From a checkpoint of a small autoregressive pixel model: activation gelu, trained on crops of objects in photos (Visual Genome).
Rows from block 7, named by matrix and row number. Rows with one number belong to one neuron. Each number is 128 + 24 x the weight over its row's rms, rounded and kept within 0 to 255. All counts start at 0. Numbers have three digits each. After the name is the row's rms in percent of the matrix's.
# fc1: MLP up (model.blocks.7.mlp.fc1.weight, 640x320), inputs 214-319
# fc2: MLP down (model.blocks.7.mlp.fc2.weight, 320x640, transposed), outputs 214-319
fc1.263 115:072107130143085153154165058118171142133172111131177154124106104149154122142091118152140124128127130131140113142147159125138137113103115124123128111161165133178122139146107182158130153132142081118149131123176120126114095169109108108126087156080144126108122118130103120105130134139141101139090123173144120126103157154113
fc1.264 108:108175164122180150145170127155114147164139125138074092152145112122107134153115123107119127160120107150137152115135081096124129126126124134132144083110150096118110119166120127108115127124153127112133134143086128109146146162142159154152121129174121129152114114146156128153114099131161163112124114160070094120126127111128
fc1.265 086:114184106138129157120070136107141170140181119161141123128134085142130163120121110107143116155140144156084142118149134105082114089117108151108097120059160120138094169128173116104160117124113136134154141137171156102119114099144126101140164147137130139106078159113115157160175120128136142136113132129131119101131115073086
fc1.266 086:087173127103144103142086134114131136160128128131094128113157127134149129120143147143156165153129118138134137103137166075078072111087163146095140085105131115124089099118119150063121133130127115116117174150137141141133132107140121136131118130124094135101138127151150150139120080119143109120096146135144142144135127070116
fc1.267 088:130147146109119079149170148112165162113080140119147158151118111115112141131141094118132156122084143139114153124155095176113124163074095086145127111152119159089115126120139161102114128165130125128100104124125118088115171110152140146135122140095100130156129133104142104131123144076163121138113110114103141138095157145136
fc1.268 076:111158160144092124132162112119134153120136108127150133145153122099135136143056117137085153121114107095092164132135115106119156112117148109179130116150129115111137107117118195144176040143127137129116115160169155121152157077124161135137123121103101177146071104113134131110107107111180139144147120137101117151131125155132
fc1.269 113:131087130148124080151102178139134132148155140107118111125148134122116164156149135114108092152121132112125115137105140173178100080148141132099120075111124151113109115122148133117156144116084124151121153074148097151103120141155110127101133124120109127104109103111139088147137089133141177105114155111133163158124114130140
fc1.270 111:146138141140114152152134114161144137080118147102125122090145117159081087113133130177145168145138102148135132148123092120142093137136115109100150116118138165158156088141128115136177152116135204115087116104131099118120131127126159115099113093130151156146088118158126102113124027068157104155145146109174177134164119134137
fc1.271 103:127139120139092166133133170152170127173114162107127141136129139166146134140092144132107149145138154136124110100132128100114140092114145143142088156089185142109127099135096121114164169146121118148086129147167148119098116122155087134134120154134092139131128116141142146098151124145134119124090124148141108104117160160101
fc1.272 051:121129141130147098082136125153115164108129163100123139115105097080125134107114086152150109097135103123116092146124096115167097127108116107150131161111123094119150127076162148156126101147127182103117125156170086114127150132132146142117142139127125135119154105141104119153132161107105102119100110133156126108138145178129
fc1.273 105:150153130156115146087131132115150133161182161065140148096145154153163153127100124161083095123136151160150114097128110131157180075148094107089137135105089133128167117123158090105152125154112140097145103129131107150102137127138111144146118152087108130134166117173104148152129175143135117108080121123121120130101117106140
fc1.274 113:155078088152080158128148119097085140130130136153119140173121145126102094125109119129156117117157148140110074130103116127137142141171111132102136120154115158139107121139123150115163124143091140109092138116094107146123127103127117114154155143097105111077151124161136136105137138135148144138097123119123098113128140117118
fc1.275 087:153118120079113114126105157117157123153107128162123152142139146114082157117116130133130120147112140141128136158115135115139115144150143130150113128131142126175138108117168116088121160085130158127097092123105127142075172080113134108126122113119149094125100111130128136160127102089097128110165148126124121122065179108151
fc1.276 087:162081160105146100140122168119098173126135125098098143136142130123123123079102124098146115165069147120155114126126121112097113113124183123106151103131147110169159140072163102134142106142103123122137133143118140116146157148143140136165128071133117099120136118131104140161139127130131134123135177056126148107138064134101
fc1.277 108:137098134109132120072120129091158186129095133129128097110103111088146099146137141119137112110171141149127090154111160159136121131132143132123110098119177138149170118126144089169169104145122120117151122166125126167142164154197145108109116098126108104105097138114095113134086156134108144128137085113163133145126130098126
fc1.278 130:132128156164098133179116138158108143136122145113116158128102113116147123129112121109116142127079128158139147150154140106140130125127130149142151159074115155109151091098139113124132109143141139117133117149169137120108105102157138135177131104128127113165131146136129116132167137137131135102154143171117124170121117144125
fc1.279 098:160158111108152088187119156153114156164097143154095150135154156082135101124113140148111089129105150126104170193115123138122140120131110170154115110144121164114144138112125121117154123115111149186126088140094135106108155130140112114092141122158155115127119104120148120156099108102136125169116132122138094131136127122134
fc1.280 118:117118126115121151113143098110157128156140134121142105144144121122189131107130150104100149149132121133114132101149157109137132111183126058104089111137125166104123105112090165157144130144127131117116119079145111159148110166081121123152119129108130082114129158092149105198128110096157143129091157120117146121131139131105
fc1.281 093:148142121131139124107098111129137166124093163178116148157125119187135153108147166137108118118152148115128123169133120142102138187105138174174129147124125155109176112103129106108125130101110096141160104127115177119119130132129118095116110138118109087167119118148133112185156160135082135143118150091131140097142118114121
fc1.282 114:138127139103140142165126132104123099104153095104090138105120147123128174149132117122096101141134064107169146104177133128110141144101115137151106079154088134168084123156164109129100117133132126137133159109116151133138169150114153126096156120110147094144131150128088142110156087148132117134119120152149112109126115130125
fc1.283 105:155092124087100141138104141113127150145112140128115135124185137151161160085112110096139095141138159170119147140145128135113103138140108109108154105127146135138148125150105162130143099130158142123125179135095164100127114159130146133103116140096112129087154163136103104184161130166163124119180130161132154111132168094102
fc1.284 136:102109135097128137136118132141091117142112135135129096130125142123193167113127192115112135124136091067144117159140170181121114145090118164140133115130155116137136094142093116114181131128120202128122171129102116146066137132163090166100118157124103089132144106120121143143094118156098114126123116129171092134126143138147
fc1.285 108:104189120129117106125092116116122149163140102119097106108125106094126121082157133169144081156127136154137107089162151074146103157137131152098107081096181156118123086079142162081105133176127126120122112119127139129131169102117121139145133117097109120110100096082112152153118084141177125105095127127131160121152119118120
fc1.286 086:123125165123103131124154130131113143131141136158114100131115141142126123124181137142058080138106158130128120143122114111159135130149111137103140143162135102151125143121133117144116131111136151103119153077146137117151133091137089122173156106177070114142124082133120144151158134126140058128095189136103130181165151123122
fc1.287 105:108089098147112151125135145117166078096094131112095131082135116114136112099128084122132132111152147134138148103099131097154096144106128108149134169122110115140156105112150094111129070142076116092127140136131106128115109102154116137169083128126134115146119148150137168138156136131127134167170097159127126170127103129124
fc1.288 083:140130135132138133144090144123155131170130117117151140106128143138141141121074077120072176102120170099131104165126094137138132116110091116140144124144134117062118128118130123173119117140088089134145113122160141106129166103169123135127115121080151181131150131101109129119117139142111136137180108129114157103183122142127
fc1.289 089:152126121147112123133123124119129127099134123132107115120098132122122125134149144166098059139133116165145139110157163112149108128184143130143156107150097115141104109117137106106108164153130128099168118148115107145153155126141120106152085128157128176122077131141156132093114072145129156135153143138140081088092142135098
fc1.290 114:098137140178131079115105146117115124152152110156080129142101122123095149109116130095121113145099118126152115123135158171102113136116105118137108091159139107142084140110162137103108145124095077168108150136179138115117129087103118137156150092114131155138105112104135105143122145136138107080104141144109147102154139174122
fc1.291 091:138144161108088146135118128160084101157139109118124111130089130146107148146104112125153121137109122128152144129170172129117059147093162087123103137153116170156104139148156085139169150125146138138126119163133084145083095152146159128118095164158139095128145155124099104110161126116124106140109126109136147114088161117155
fc1.292 110:149143082110140149169149135155115116151150164130156109125136146148124155076114140140111105107151122144114187120119082136095155130100094114127127113117172134147155121131107117141125125155100102120116175120136151149107146142083115134116155096126144116117142108103123127096120105127169144095149102176141159128098118141132
fc1.293 115:116142122127093156096145142132114106122133157157156144120084132133147113105097124101135118172149103099147141143129184113162126137149128153116093133171144118157137131167159116111102121128081164154128133096124132123135098133076157145121145125095122171122137136101124152083153137101096139142116115165139125119124136115119
fc1.294 060:119152128118104152107134107141106132157145146133107085085132163127114119122133094130136114112125132071129136114117078163092158153143119164112140123161123156181171136123119142135140114114079158147133143128151148146131137136113074095129129128119118083122207161124070147121146141064143106133127130161138157145115134124115
fc1.295 083:155126106103116124102186098132163113119119116149140113148150104164130080111162133164123078120130140121109138123127141161154146132158133068089128124108115144152145093093109165156110162146135138156155112137165148110157116087135121146106157165122159127117129094132129151099116116183094113129162102139130105107173158120137
fc1.296 086:156126176131127111108102138100177137146102170138116166104138104136180138138131118155158104151141145122121165096140099087140126130119117126098160128099119125090126123121145116139134133122134094136136136118090108129122108140143123122115125123143099102144117133108159133130095128122179149116118126132084172133133168098111
fc1.297 131:090120154142104162216147153136130114100124118147113157126148123143092149149152094113170150114106136145142157114148082121119114152114140149129160128138116111109111145132157135127120138139150120110145121140084167147115108111174193120105152170061123111138120138130140139149141130084124090169075095133111107134134128100122
fc1.298 097:125120130157152098136122162110153104068164114122113126103168112132109132104175119143098145148149131134078123101129088114099094176107150137093135133154097129161113125155102122143119138140100104119140099136151114144127101153143065138145105151156150116128132120102154118129159071134106119080124149179132138126118150160123
fc1.299 109:124115130134154100135134128081088131120113109120130139142132104122142106101104128132147137143182123120080132140125103115127134071143148129104137122140135148131113134121141141094085123130119140161146171107094146116149099146109105145119097126094118156118108177134136161115148115152103157142129127146113087148104148210110
fc1.300 134:115137123100128132115095157145130141090105165157179137160118141108136124076127148072105109122093099150134109139130135132115147132108131129129115163086166162142143122089147088141132120135124144150129146149109126198104137144134141127171128113114118124184120190100125115123095083133128118117109126174138124121124076150123
fc1.301 107:073143131168088108143081148112080137126104163140112152122164134114161119139141112125194106109098152133148115104107153142149137133108119127109155119122141163157187120110129170139178132163150131119126116130123116109132106131173150130139139125133140107127145160087149077108181124131115134122096146136119115123133162154108
fc1.302 092:121119155132124166182146110120093148114125140119113137120160130131140131146107109108183138141125133134115123102127098138138089137079095132194162135122147176155132161140153132130158162125147123148179154123117139171117130160111069117113108157117124161087144144147174145137149162100121136141068117120096134110121141128135
fc1.303 078:105140121165110125121154109109142107129112123122125163117142119086150139141103092143120153173192100126122108120142089097136097125153102136125155098098124120075118092136161136159110137154161159142118142096118113150105130110107121149172106115127118162167126145100134143120109125109094109134062119116142131153170116091092
fc1.304 092:119127122135137174138157126116108127104171096156124116120141126114131129161127117080150079095194148129112109122149111155104121136125091115145125133158142144130123126112127062116129137132082120119170133156119132099092150158146162106159134125127179174136111131131141097111103141132095123134130139114093128139126148153111
fc1.305 087:138130168155144076124135119118147136109146155138128138129143115128135134142116104111155152141152122170092166151073149134133173082133130129077116128143127126148100175108123139118119100104115063138094112138120123100090149124119092085172098095117150098144107107106114108158101122159122105139113120123172092151117090142117
fc1.306 108:125137129174121135133129114171107127056150116171104127154135119185124117172115095146094149137171121135134119142104100139117134160157095147154095119163164127118151114187137124123097095106107130122088106148071153096129120205145091144163102126163131160099088144125107142124140137196181132116168134145094127125120103079086
fc1.307 115:150122143137158118108119111120148160113138085125122142138083133140091133153176146148079105074104113136085150139155101174120157113146132136145104124135149076120128138136140101144129129136117103115113105138150138151119149129116183122115085101141113118100138115161148136157101130121119132143119157110113117119127131074156
fc1.308 103:157092142102145125093083117141118130142114131124174160112114105156155124091113075108132083131097121144120140107129141136149153149102097130133151200117156145092119100152180129123092156138097116148148106140111134114132128089097127113177139126118133140152157153140109116120130127116103159152118102110123148090138170111105
fc1.309 098:046141150106090146163137104115064093112189137156117197165139111108156111133074066130133161109127133137136114092077123173141173094098108133154100123134129134099152099111116156119144119160128151101135103117138105122155118117134092148156146129131107130100123104142141134118164105130119132111142124091119108102094135137120
fc1.310 112:158143107131120119174125102134105119146174121161096101141132121098097119126184134160138162135118127111136100140115100136145103138076127110103080094113202099147168156134164115096165117144131144134126141119187128127157096117154101149100185095134110123121133078153160117111145081138122111088112121143108129107105158055132
fc1.311 113:160083137123145127114119119151135129102107170132108107149135129123141112162162109093120150090110106148111142118121121109131157123134128081141117110171103154116125118168134086155119102156142139125128096140099138119168176140136109122159142144132130130151132123134120159143161139113123127130128169120165157158080159127077
fc1.312 101:137171111162138115134089156143106100147131138095108136155072128097110111153161126115121162118103095069145084132116116133105138093122151126093105122117103166120116086132132166133107105152093161086156161124100146169149121125102105132105135148179126120123117081108176098130095144121148169136111094143160090134112145107128
fc1.313 102:169087119088109120150136128080152135126123144111112161121165102137124098115107124141155119128126137122150118174142165174128150107189165130113125066143091096102123108136151147128151128152124105075114126112136097107134135130131093101123108126127119167132106131149147138115128110097106126131097105090117164093114145102141
fc1.314 091:110106106119113177138086131105102168131114141095154121135142109135107131062059137138148090145114118156146099138143100168125067124109100150106148130147131158128145129119169141123129135111123131143100128135121145159119160143104141132169146142086125122089148151118116172095143145132141122162102117125141155088121121144096
fc1.315 099:129142107095116160133151128087140164148137145128121133128133144150085099130084117130139111153086116130114130140113140136131089110117126099116137133123140136098153152129136146104120118134118113185087124166134109168111249124154146148127165139109065152130109115113129138090162147120064132112134143131138137134136120122136
fc1.316 114:124134148108152154154084118122105127148170132112088144119154120152141145084121099133084171116156131112166099128124164127118120123107090144147113094097162121127155131122153147117174124125159118147133125138169149138135127116110121133111134162113143119135124148135113152099149074120152126116098130135132154155151117122164
fc1.317 088:146076125089156052149120131164140080122114126128147061096117103078129120103119156127103141143099117120103134147067106141148119135119131142144143153128133109152161108111111140104141114134132101168107144137135189121124174143117164127134121102083117105107103125082159139154117146140097100134133145109153139191118162104107
fc1.318 083:129117136168115094140148159120162161079152109100134065142108160120121115119135119089113133103133146067163124107189125122096143107130138155135044124162127146193093114144145146128145105105119123111086150104129142141155177192106129145132124127109101135092105140089137131129120130095130120113162139181096144136105148144118
fc1.319 087:112154132128105112127136115132102131094145159137142122145159130156111155146125139129118136146093118096101127154104168104153139147113132113159111158101105088138125127131175122155140080158147129138147105143137119102150102153176137122128142108096153122113153094140084149140116114078161097134125121152087140143137160123149
fc1.320 067:108160110143148137138110160126109104113110154113114138153104147124094150113094118154105153152181140142154127132138100158146097126109130096136142160122114120135131155090102109156139133131120126134130119150109132110118166182077122146137129134123107155074131130115116131100123117144091121169158181157143118110131086129134
fc1.321 100:144118090160135135137143122138135105177139150127159146082112133143136125134116112092196060153153146109127098127093158145127147127159174126118126123165124138133155115117156132105152131093103119144111124107146172140116136129119132106170131114106111125144113131139147127123104114109170135088145089181122148167130136117111
fc1.322 114:090111131128141109199138114133137108167116146121122128160086092108177123121117150113098168099125107100188090107125126152121115126154155108114127106126130129123098119144115154082114142125130127121101137101152126106173121130076075124108100136142117159129129114155138116114130118083130107136068190131105125133104112093124
fc1.323 103:133131134118156146079147115111131135121123081110118153175086084096137113104121120119103146141142164137152144157129151103137127153108112133166099126170106154162108140120144162106123126105139165135139128108149130102119102122129163158153138146120113102130130103179115124110121124156105118153132107126116177144132131127113
fc1.324 079:063039093118133128119136118158157154116131111124121103169096118130098144132162125107175134135140169166142106110118117133166159129135116118115135122170131111158115124185111123090150128149157121145129086115186085121089160086146109130109149136151126086105120106090123122075165134135118165125139081094154125119183142116170
fc2.263 100:157115123158154156149110126115086097156097146110149121146104121121123150164143127134122157073139171134105133135103092165097158143144084086106122135138089103111126138147102128120118086116134138124118124145119173124146095135123107115135120106117105095114105123154161132104154110152142103174117199137148119102123137144145
fc2.264 110:116117181171113133124104161077142100107147124119189175090105157111158122148085117160130161153162120129135123151154103137119143156149113136128097177132127134154097186117157195146120094099128141147127115111157125095100164087103134101105132125138152137103143124095141122106135165136093123161115122113079122134176131149133
fc2.265 083:125112151142158144097115108111137117129092173112079136139130162162126136135170162155097140159131131123142094142121127112155111155105156166126113128170152122130078169104160146135130140126115099116102090139117111178092163134144160100090111105131141093148155085124100121171130147115116132126162142134128093149132107133165
fc2.266 096:158158167137113154120105115146127148112137141138113137173155130136117114100149128144127101169164132101085116104114101160186151123094154163118089124123146110134143126099147107138120105117107134132101096131115145138153147112108125151069099138136114107180142124132138166117146100149122090161168125165115179135134115146170
fc2.267 091:096135112164124158095097137112090116125140107130120109120135169104166108159172129154165086141137099097125174140088159129131100102156138158145123149107138138146112140103133106116158134103124085108179136182145108168117086149119150142105123138177162133139126129156108116128117086155114123107137139135168123123149131128142
fc2.268 076:116107136114144124162092122128139122127105117140106128095101120124123141170182111125108123155124152173174119063123159159140137100145119111088136122125132091118104160144136081105072184103066140139157100135095086120110089130160131133077151116153174105098140139172131130150124131128086108144112115137149110109125129112141
fc2.269 116:108133135148087140142126083116137117143097121115170119100132102107124108133133119143162162140067135129111109130127153124124108139112129155124137131136130100151112145167133106162115105158098130117116139119141117095167107122135132115103124117158156117124150114101130177076139162095127084168126107155090104123136112124141
fc2.270 116:108121113115128158126137077105138081181127120170129155148074142131163192163096085102086118122117153127139123077128141141113147105134141135115146116133130102094110145133114125131138159117172112117133166132152141137147110134120108116111152134113096111114157119153136132135113178170086112149109103137130096116125133119128
fc2.271 092:152134085149147093103067085111125119122142101123151102093120122132129122112144082132101128123149130110135150116142126158168136163105134110115116125070142116147119137106114123087151147131145132117089146208120108124102157145148141133104147084101136126163102127154144079136122106129113155114126133123142131170164124143107
fc2.272 052:129121163109123132146136130154132123154137146139150129117146140149129145139117157131124125124117129125124118098155121132112151085165157132104113087113149106153075130160120115124134108132116136140146128106101173119141097143119111088103133107151136119127144133124124172111150078139165115150121139127098144151139113123157
fc2.273 099:133168119070156098144096117147106120113098109194117117101092131086106102121107154093122130070132123098159124143135089119147107141172118139117125179115123104144118087167133133146115098114171152136145149128132162132082114128145130117134121071158126142140119119125097169148112154155116151103177130129148126133121153126114
fc2.274 108:119124134105152133116136163167151154155119158126170141125155074130135150145121152128109129137103115088090150149096107152126126134107149085107116165110135141136173104113129116138162146132134085128170095154167137086182126148136108151114161133111171135114116136143138132129153135118082093144135137167123162126127150146141
fc2.275 083:133146119120110130153130103124111093120121129116132127075078096107136108122117117118138136088109132145116079149184155104087085109162149128123133131119104152113148117137145110082098149114112139134147114157119083105190102133158109150153115126127099150115115130159186132116121162158153116150104112136115138143105131081103
fc2.276 093:154128125156136106133095106135165120135154091130107136102095128102137134114175129122158123144143149141105142113125178133118115146134129118136137104141134124122132108177163110070128116099136144131135055143103139136131109088128147116165102099127124115155115127143143170162134123134158111136110130125163112102119158128137
fc2.277 102:145175122154140145154152168171108109132112121136089188110159129131101176113135127152103117161098104136115150121144140071127120177076147090130145140137093095129138155125111136089089145105123123112138128126120123106118111122139099136119138118103161140161145078146127116122152111113135113120113158114120089092112136110169
fc2.278 122:085119119112131118142115151128120168110109089100085103146137119105156149124131144110107130148110130128153108133112121108127145140144078145113084104104141176140155185131097153164168138099167124136142129102107073094106149149169074096175128129129100151103104148101119117151076114167085096124128125112152174136121144145163
fc2.279 100:118096111143082122108125110120141134088132100097155093113132132112108136136097126101165144143136079138110098103125166104156149102120156122116131151122167114175087168140120128120066117119129099048131146109138112141142105134144124119158120132132116106115126169114109178104149149158103114100135143152108160142064131137117
fc2.280 109:147158129145102105145114105134143155132138114098130115140097122138123120175138139146107124133127149129099141165109121123146101092126083160096132115114136103168152113137124154119125167120118124149108158150144125090121143170141115114104124151163152136136108108134139145142136145125116090173111148134153144139101133116122
fc2.281 086:117069156143129118118156134152086096112160073108101094178120087094066126161086126137137129122120144154186113133148106176101126119144129075140128138144138119130124182131118125158153133096157119109134133090143093134136099091144099168109173124110132155115165124106131088106166098142143094118136119137123139128095147109110
fc2.282 118:108139100136086118099143129112133112138120088102155116137113101144152078113139136118143109134110160170131103143116127113140135134158170111142099120106128149149180110132157140123130092132140128144171140103152083113089127115142146113149114147100109121107138154111118115131100135101126102136100152089127158109124121128151
fc2.283 101:139153132155132150112132130137151133126153107134107138095082143111147063126156130124108132089108105150147145141123113130109131112094180138139088173170133128090110117087069087129174127126152127121150103106163123167146125139079116095154130095120124132169131109105139113107150095086121128122073109157123138161164155137159
fc2.284 122:083128129087116155129131117115148150149115124137155130125130100154166095096133089135108131099091128122111089119114154111138125110139156159103137121092142130129145099116159098113115138134122122105129141113099137185153186156122132197154147116147132125150197100120107140070147105149127106147162143193109112142068130086109
fc2.285 123:159136114141116120106134103106159144077102120116105155164159143155118145114178179131089167163120160109100100128110116165147188114086124165114127123106144134102119089098127115156113142177119114115119115118095141167134192137122107169128170137131139136160095136145134130148160124153113098151142144129101110113126122147151
fc2.286 086:107162137135133077114144085137104109143126078109100140091095156158138143140107138131105127091089097142126134116154142146113131132100128130131097084150133135101118125140138102145093102156141140142137085110134042119160105146113111138162119087099143121140114147153094151133108083122141128123136130126099079157130116126141
fc2.287 112:166163116128147100123111112126164198102146146154133139129172122137154128134143120130144124117098130151127119148132108132118149100124193125102145094125144151119122199080105142115142110109152152163125169157175132128149145156131135124110145132125115133131100128121153071104120082117132127108138177100083090087125103143117
fc2.288 087:129141129102115124133167139126113102083143146130134110123123101119129119127178173120171107122142098124123117122143133120140101074150156134096107143130145151182124150096111143118136132104155190103121141130098154141129113157091104118121158107188090063156095106156174146129132132082162130098102137156164152157090154125121
fc2.289 102:123121141096146165136149152109153109174099149129108141139167143100120136132142134129158144137082125115078143122146106135138128126118120161147146185124131181097128081150132133109120141105143155131159159125138164132109109132169126155103192114102103107100168101144121132178146152134105066109104115108171167126119122101116
fc2.290 126:141127146081173115163113104140172105097157117122156140104200124146104104175103089141159152132131133106102144110143136108133129123120154143118144150137153151101123146121117114143114121116159111095123117133103111141118125152143126129087117132144126097147137149165083121129181149130115134169144091098122115152079138083152
fc2.291 088:124104171138172151119136109053168136138140105129147131089125145129147120045160152154097136134156132139083118141113134100090140149140143142125112160112133103144116177118147129127115164120074100112125138130153122088167140144120134101117079122137105147103122160087148083151088148134135124151124082152102107127121114158077
fc2.292 115:126103142107121129133131146148123125115169107150126169136158155147142102106147120168099140140127105117126088143112131130131126064133132114115161116152114157147135120127122117133130151090171103152146120160163136105161121105141129125170145137115115163121134143115138107148136154103144153141161150134086120131113157121110
fc2.293 124:119126126152141111134163122091163139101147066100099117113143146167149142085142125107152151122120119152155145068165130127150101158143149120111147103059115116091122143122143185130160156130168098087170113174132109114098138105149148085143123150175128110125138087107134146165098077146151129111135164125131119121126125146141
fc2.294 057:136124102143115138142119135165127135158121137124125113215104106096151169159098158132126124151131127137142153142150088133139119140120123081148129120108153122101132145088106106108139098152169127130124098109116094097125119142154115134119116082117133180145107139149110126141144110186142171150141123141172095119092186104167
fc2.295 081:147135151125139119128125145133129143155141107096110147091120146106153154089128133093132158142134132110121149107095113117091109109123145148131133118135120120076101117159118123133146095127120106104099115107099128121130126150095092144124077092143118140121102123087173141132151128089161159097078164153118135135084132148155
fc2.296 092:116115106148106116145140100122141135116123113130143108148114092129061094123100153085117146142133130127119164092092132154122139136122138108091110151139159118145157111131123117111157153116138118110152126133116136131101137122116148110169131139132150152125135096135089140151171114147129095170109134147117074155140103119112
fc2.297 115:117152116133066075125108123137137153115149141128149123163094090153108132123127137143122127113162084092180084095084088099136134145142153155146116095130133106163146122146116150182130150131139119132128099115131089086139169144039111127111104112098154143092157118112129106123107129120139187125177167120121114140155143130120
fc2.298 096:131104162069142126125134134112091135170102098072135160130124134099085143130104120132136130114082140091140148148118121139132122141083133134093079118085108151100100102170126139130167133132108110121135068147149076116123148157098151074116138087130080138133124146141124133126125096112141148140170134111118116101129131144100
fc2.299 119:115114151126150158130135120139142153111098165141108104092146136105117122168128155111106099156099119130138132204112111132109101140122147123142142159136174158218131146169105126107138103150122122130128130144131123136118149066134107154133116135157123125141121120111122158096079122154136111116129108140142144141151102179121
fc2.300 146:157147136123161095133149154102100164147105092124147167098136154139073131082161163154078114110137129147110115125081144159142105109098102142101140128120063153142124121132144124125103122109142139140134078140125122121147142130124158112152106098155118151156109121112148125131144166119088090117155129136152121089103104149063
fc2.301 094:107123131136116135145123148128134117134120152129094133141099137113161137120121118146182173130121160117153125118141168110116151136181060107108085128110113210111157110127128122115160149124122107153135136109074144123112145115148225116152157160091143112162121105092125142118084122145161165085061143129119119133125099118099
fc2.302 084:112141110098100107113127105137149124140109141115107119123121166119142131079111111155107103094153145087154134145105091122120178056128144090108119125122101084102114140121123124128085130147124150122096138135146140099147119122152098132143175099101128147180129144132136133099118077152097126145160167142149109137073131112100
fc2.303 078:126118122091111111155118153151100147136160159127140137125140147141112131115118173114127146104099186145124118132118122140109128143124103125136097152162134088198151158097102137068128128110117071098111116167141157106154165167150126110120135126111167077110140128136138094170119117147160124087176105151085145109072150119165
fc2.304 106:149094118165183148144116111176135112095091185126123117152119125098096173131101121118126139120108117158134113127127125124114129114126123122134134123119091151126147161124119174160118143110121097119133161129105134162131108094122140110114111127112094105131179136131132085149143111130130110098167124099154130105127091148164
fc2.305 084:112129135107134147118094116131094129173111112105122091107123131138113147123121170146103138082100112122129170132136078117132137133130084112167123104075104127121123143131163141126152142193190123114151149133144138166137118138137125145104127138157094128112144147120144120098132138103144157113126117125113117117132123096098
fc2.306 128:114123129100079156139111125063140104185115135085149143078139112110107132100142166117147096124065143126107129129143149126126138110110112102103159142124090107137093153126101152134140110135114126143159139137183112135153153097075159117101163116106139120169153091132166133136123128060087130129102143099125120129126145155145
fc2.307 115:108152129133069156144108162115115120117166116126139099137142105122154094113104113116128133152131169095139109143169144126121068176128143134090124149113089142133089128151121114160084142112132131110147122119135115128140084131127150146105091124145134138131190123108126104117141149119158121087127118130142114130128162109109
fc2.308 120:128147092148120116137150127092114159121158124153102107134120188121123117158142153114144155123159128144118101120125126145121117115109169136137098049111119118146128142106103107135169117126155122127123111112141116124144147150133136181106105132111148143145113135117126158136133126132150098128140141122106100154139066144140
fc2.309 097:141081179149133092095116159106147136158117140109150080128085131112099144158114156139141101138077087126110136134144144102130112121184087083127118148112129084175148129134118156140101129124170118157098125102115177143107116165079168126186124102133144124160157132112098150096140137097167097145129133176121141143158157109126
fc2.310 106:158105124153128137126144128122099128093082143072124140078112182113088148127150145135115096097152126137099166162116151125135150112148138118151124150114079132086089146126127133138116146105121118129133138179074147122071129075104122148108138148133146107152152165126115116125133165136122157183111174098141114127142117143128
fc2.311 123:179147118158077117099144122147112111106103130128117136103179122142144168135155118169151139109150166136131122142080113172178141120095136183102139171149124104143120186126196106129120119100112132132148098129158138161111159105140126173111115126102143119135118117121106170149142128132139136130147124120090120104129131141125
fc2.312 100:096127103116108172127140110138131165119127127123102125148159152149112093108083125144111106153113179176160108099129112092145129150122117149136143121135147130138108154125108135105144152115145111166103107139154122098105136139143109157146134125088114162121135172130070167104138111138137067135137129108114195149139120136104
fc2.313 104:120156157181157130126117145187173098105141142137154109159112154137110140133126103139123158113133117110090118091121132083119135145131120134147101187149156167145115129093120138118088137138149148151148079135118142135156132102145115174153133167166124082103104109121141094121128129150125119124169161135132123120176133096138
fc2.314 090:090156113125069137131108117127113135152206135156123116160109124133115116092109141095120139121144123110162131123134157129120096112109154074142117116121126165168108099136109076126110107164129165105138087133129115081140117109099091099114154076113141113118133132143144140136105121156136109143136122150097081184102111111127
fc2.315 115:138135130144129139130118123123117130110106126149136124134155122112159157098153150144147143090160132113170110102133120106119123123138151172117148123111128141143117121130137121146116154120113181057130117090080133104160067157105110102117099092144226112123151135141122099152110152113185120155151103141105119111115111148093
fc2.316 105:135088147178075143147121143105135137097160111110138119115174151131107152165144108163123134129081119104125112188137122127079128120150109104107162151129124130158116164129140115137142147096131132077099114171144128116134144100148121156118146139127137122127118127118160104128102114142095138119117115082114140109129157110097
fc2.317 089:136161076133130147119131131116122166152163142118125172143101166113091163088152102144157086131154138144159111116147150094108122137134151128146096090110142143087127125164179128150099161099138113057140101111119055148126118127161150121103131162180105126140156136160069097132129127127140143141132126095110118098134092130169
fc2.318 091:128131133094136157129113129111098105167106143147121162140145108117131148147118138159121139134150078172099123117105090131166114131131137141146171114098151132074150160109115093118088151134119128150163121145138094123098109084138098124136101138138162134163168124172136130105115124145141152145116107101142103140150135128160
fc2.319 088:140107108159154128133149166113136119140080158115094134139078142124172115133159137124113143122135135168157119157164118180092134111155132124126138098130158128094158110110115147132098105083108111102130127113133166141103136106104133091119120129128116110103149141104109126086120135167082107145117114127151132091116101135115
fc2.320 073:127084134115117121141126112111165158148138122150129122099158118146148110145125147103163100079086119088110118136114157104106121105169105153127126087113139113133130087130157142111112124107124116137121158101146117139152122105178131082131128134148149095205109113134120136116141139117155131084096115085072155136117170119108
fc2.321 104:123144103135131125129155108087144147108090085129082129138132086139160103141105139109108159120127147176125097115168175088138101115127083132110132109100107103122131128122102131153119140150153122123156145129117119131100127103149062145124104116162149137133155079108132128105143141155114135132116148063169098106127156117088
fc2.322 119:197106127167105107096144125189117144114110159133130144136144123143125125155124105126125149169133169121125165120128135140116136136128076142137120153109105065134127098111104157161112113110149138134170142102112131133084119148132168108128151156125185114086122153082132142104152116127151119124137136162165139102153170141140
fc2.323 133:101124157130137103146140149126114107154117144136085094118122155152132108125147114081120092133100135111118141179119132137173134158087094116116137143133102124074170108153104095149112126133100147143166163118147119143146117121163130121124140175116152127142144135129142116151132115109125131109109135173151159128116132141090
fc2.324 086:180169182132151135140128098088093132147134132123137160082144100145137110135097122123118126124089087084118133132129152128089123138125098154166137135077127155086115138110167117157102097113097133129144163176073160115184117145110139098159119102108149159119146109179117078149091124122112097141118162174114134103073111159091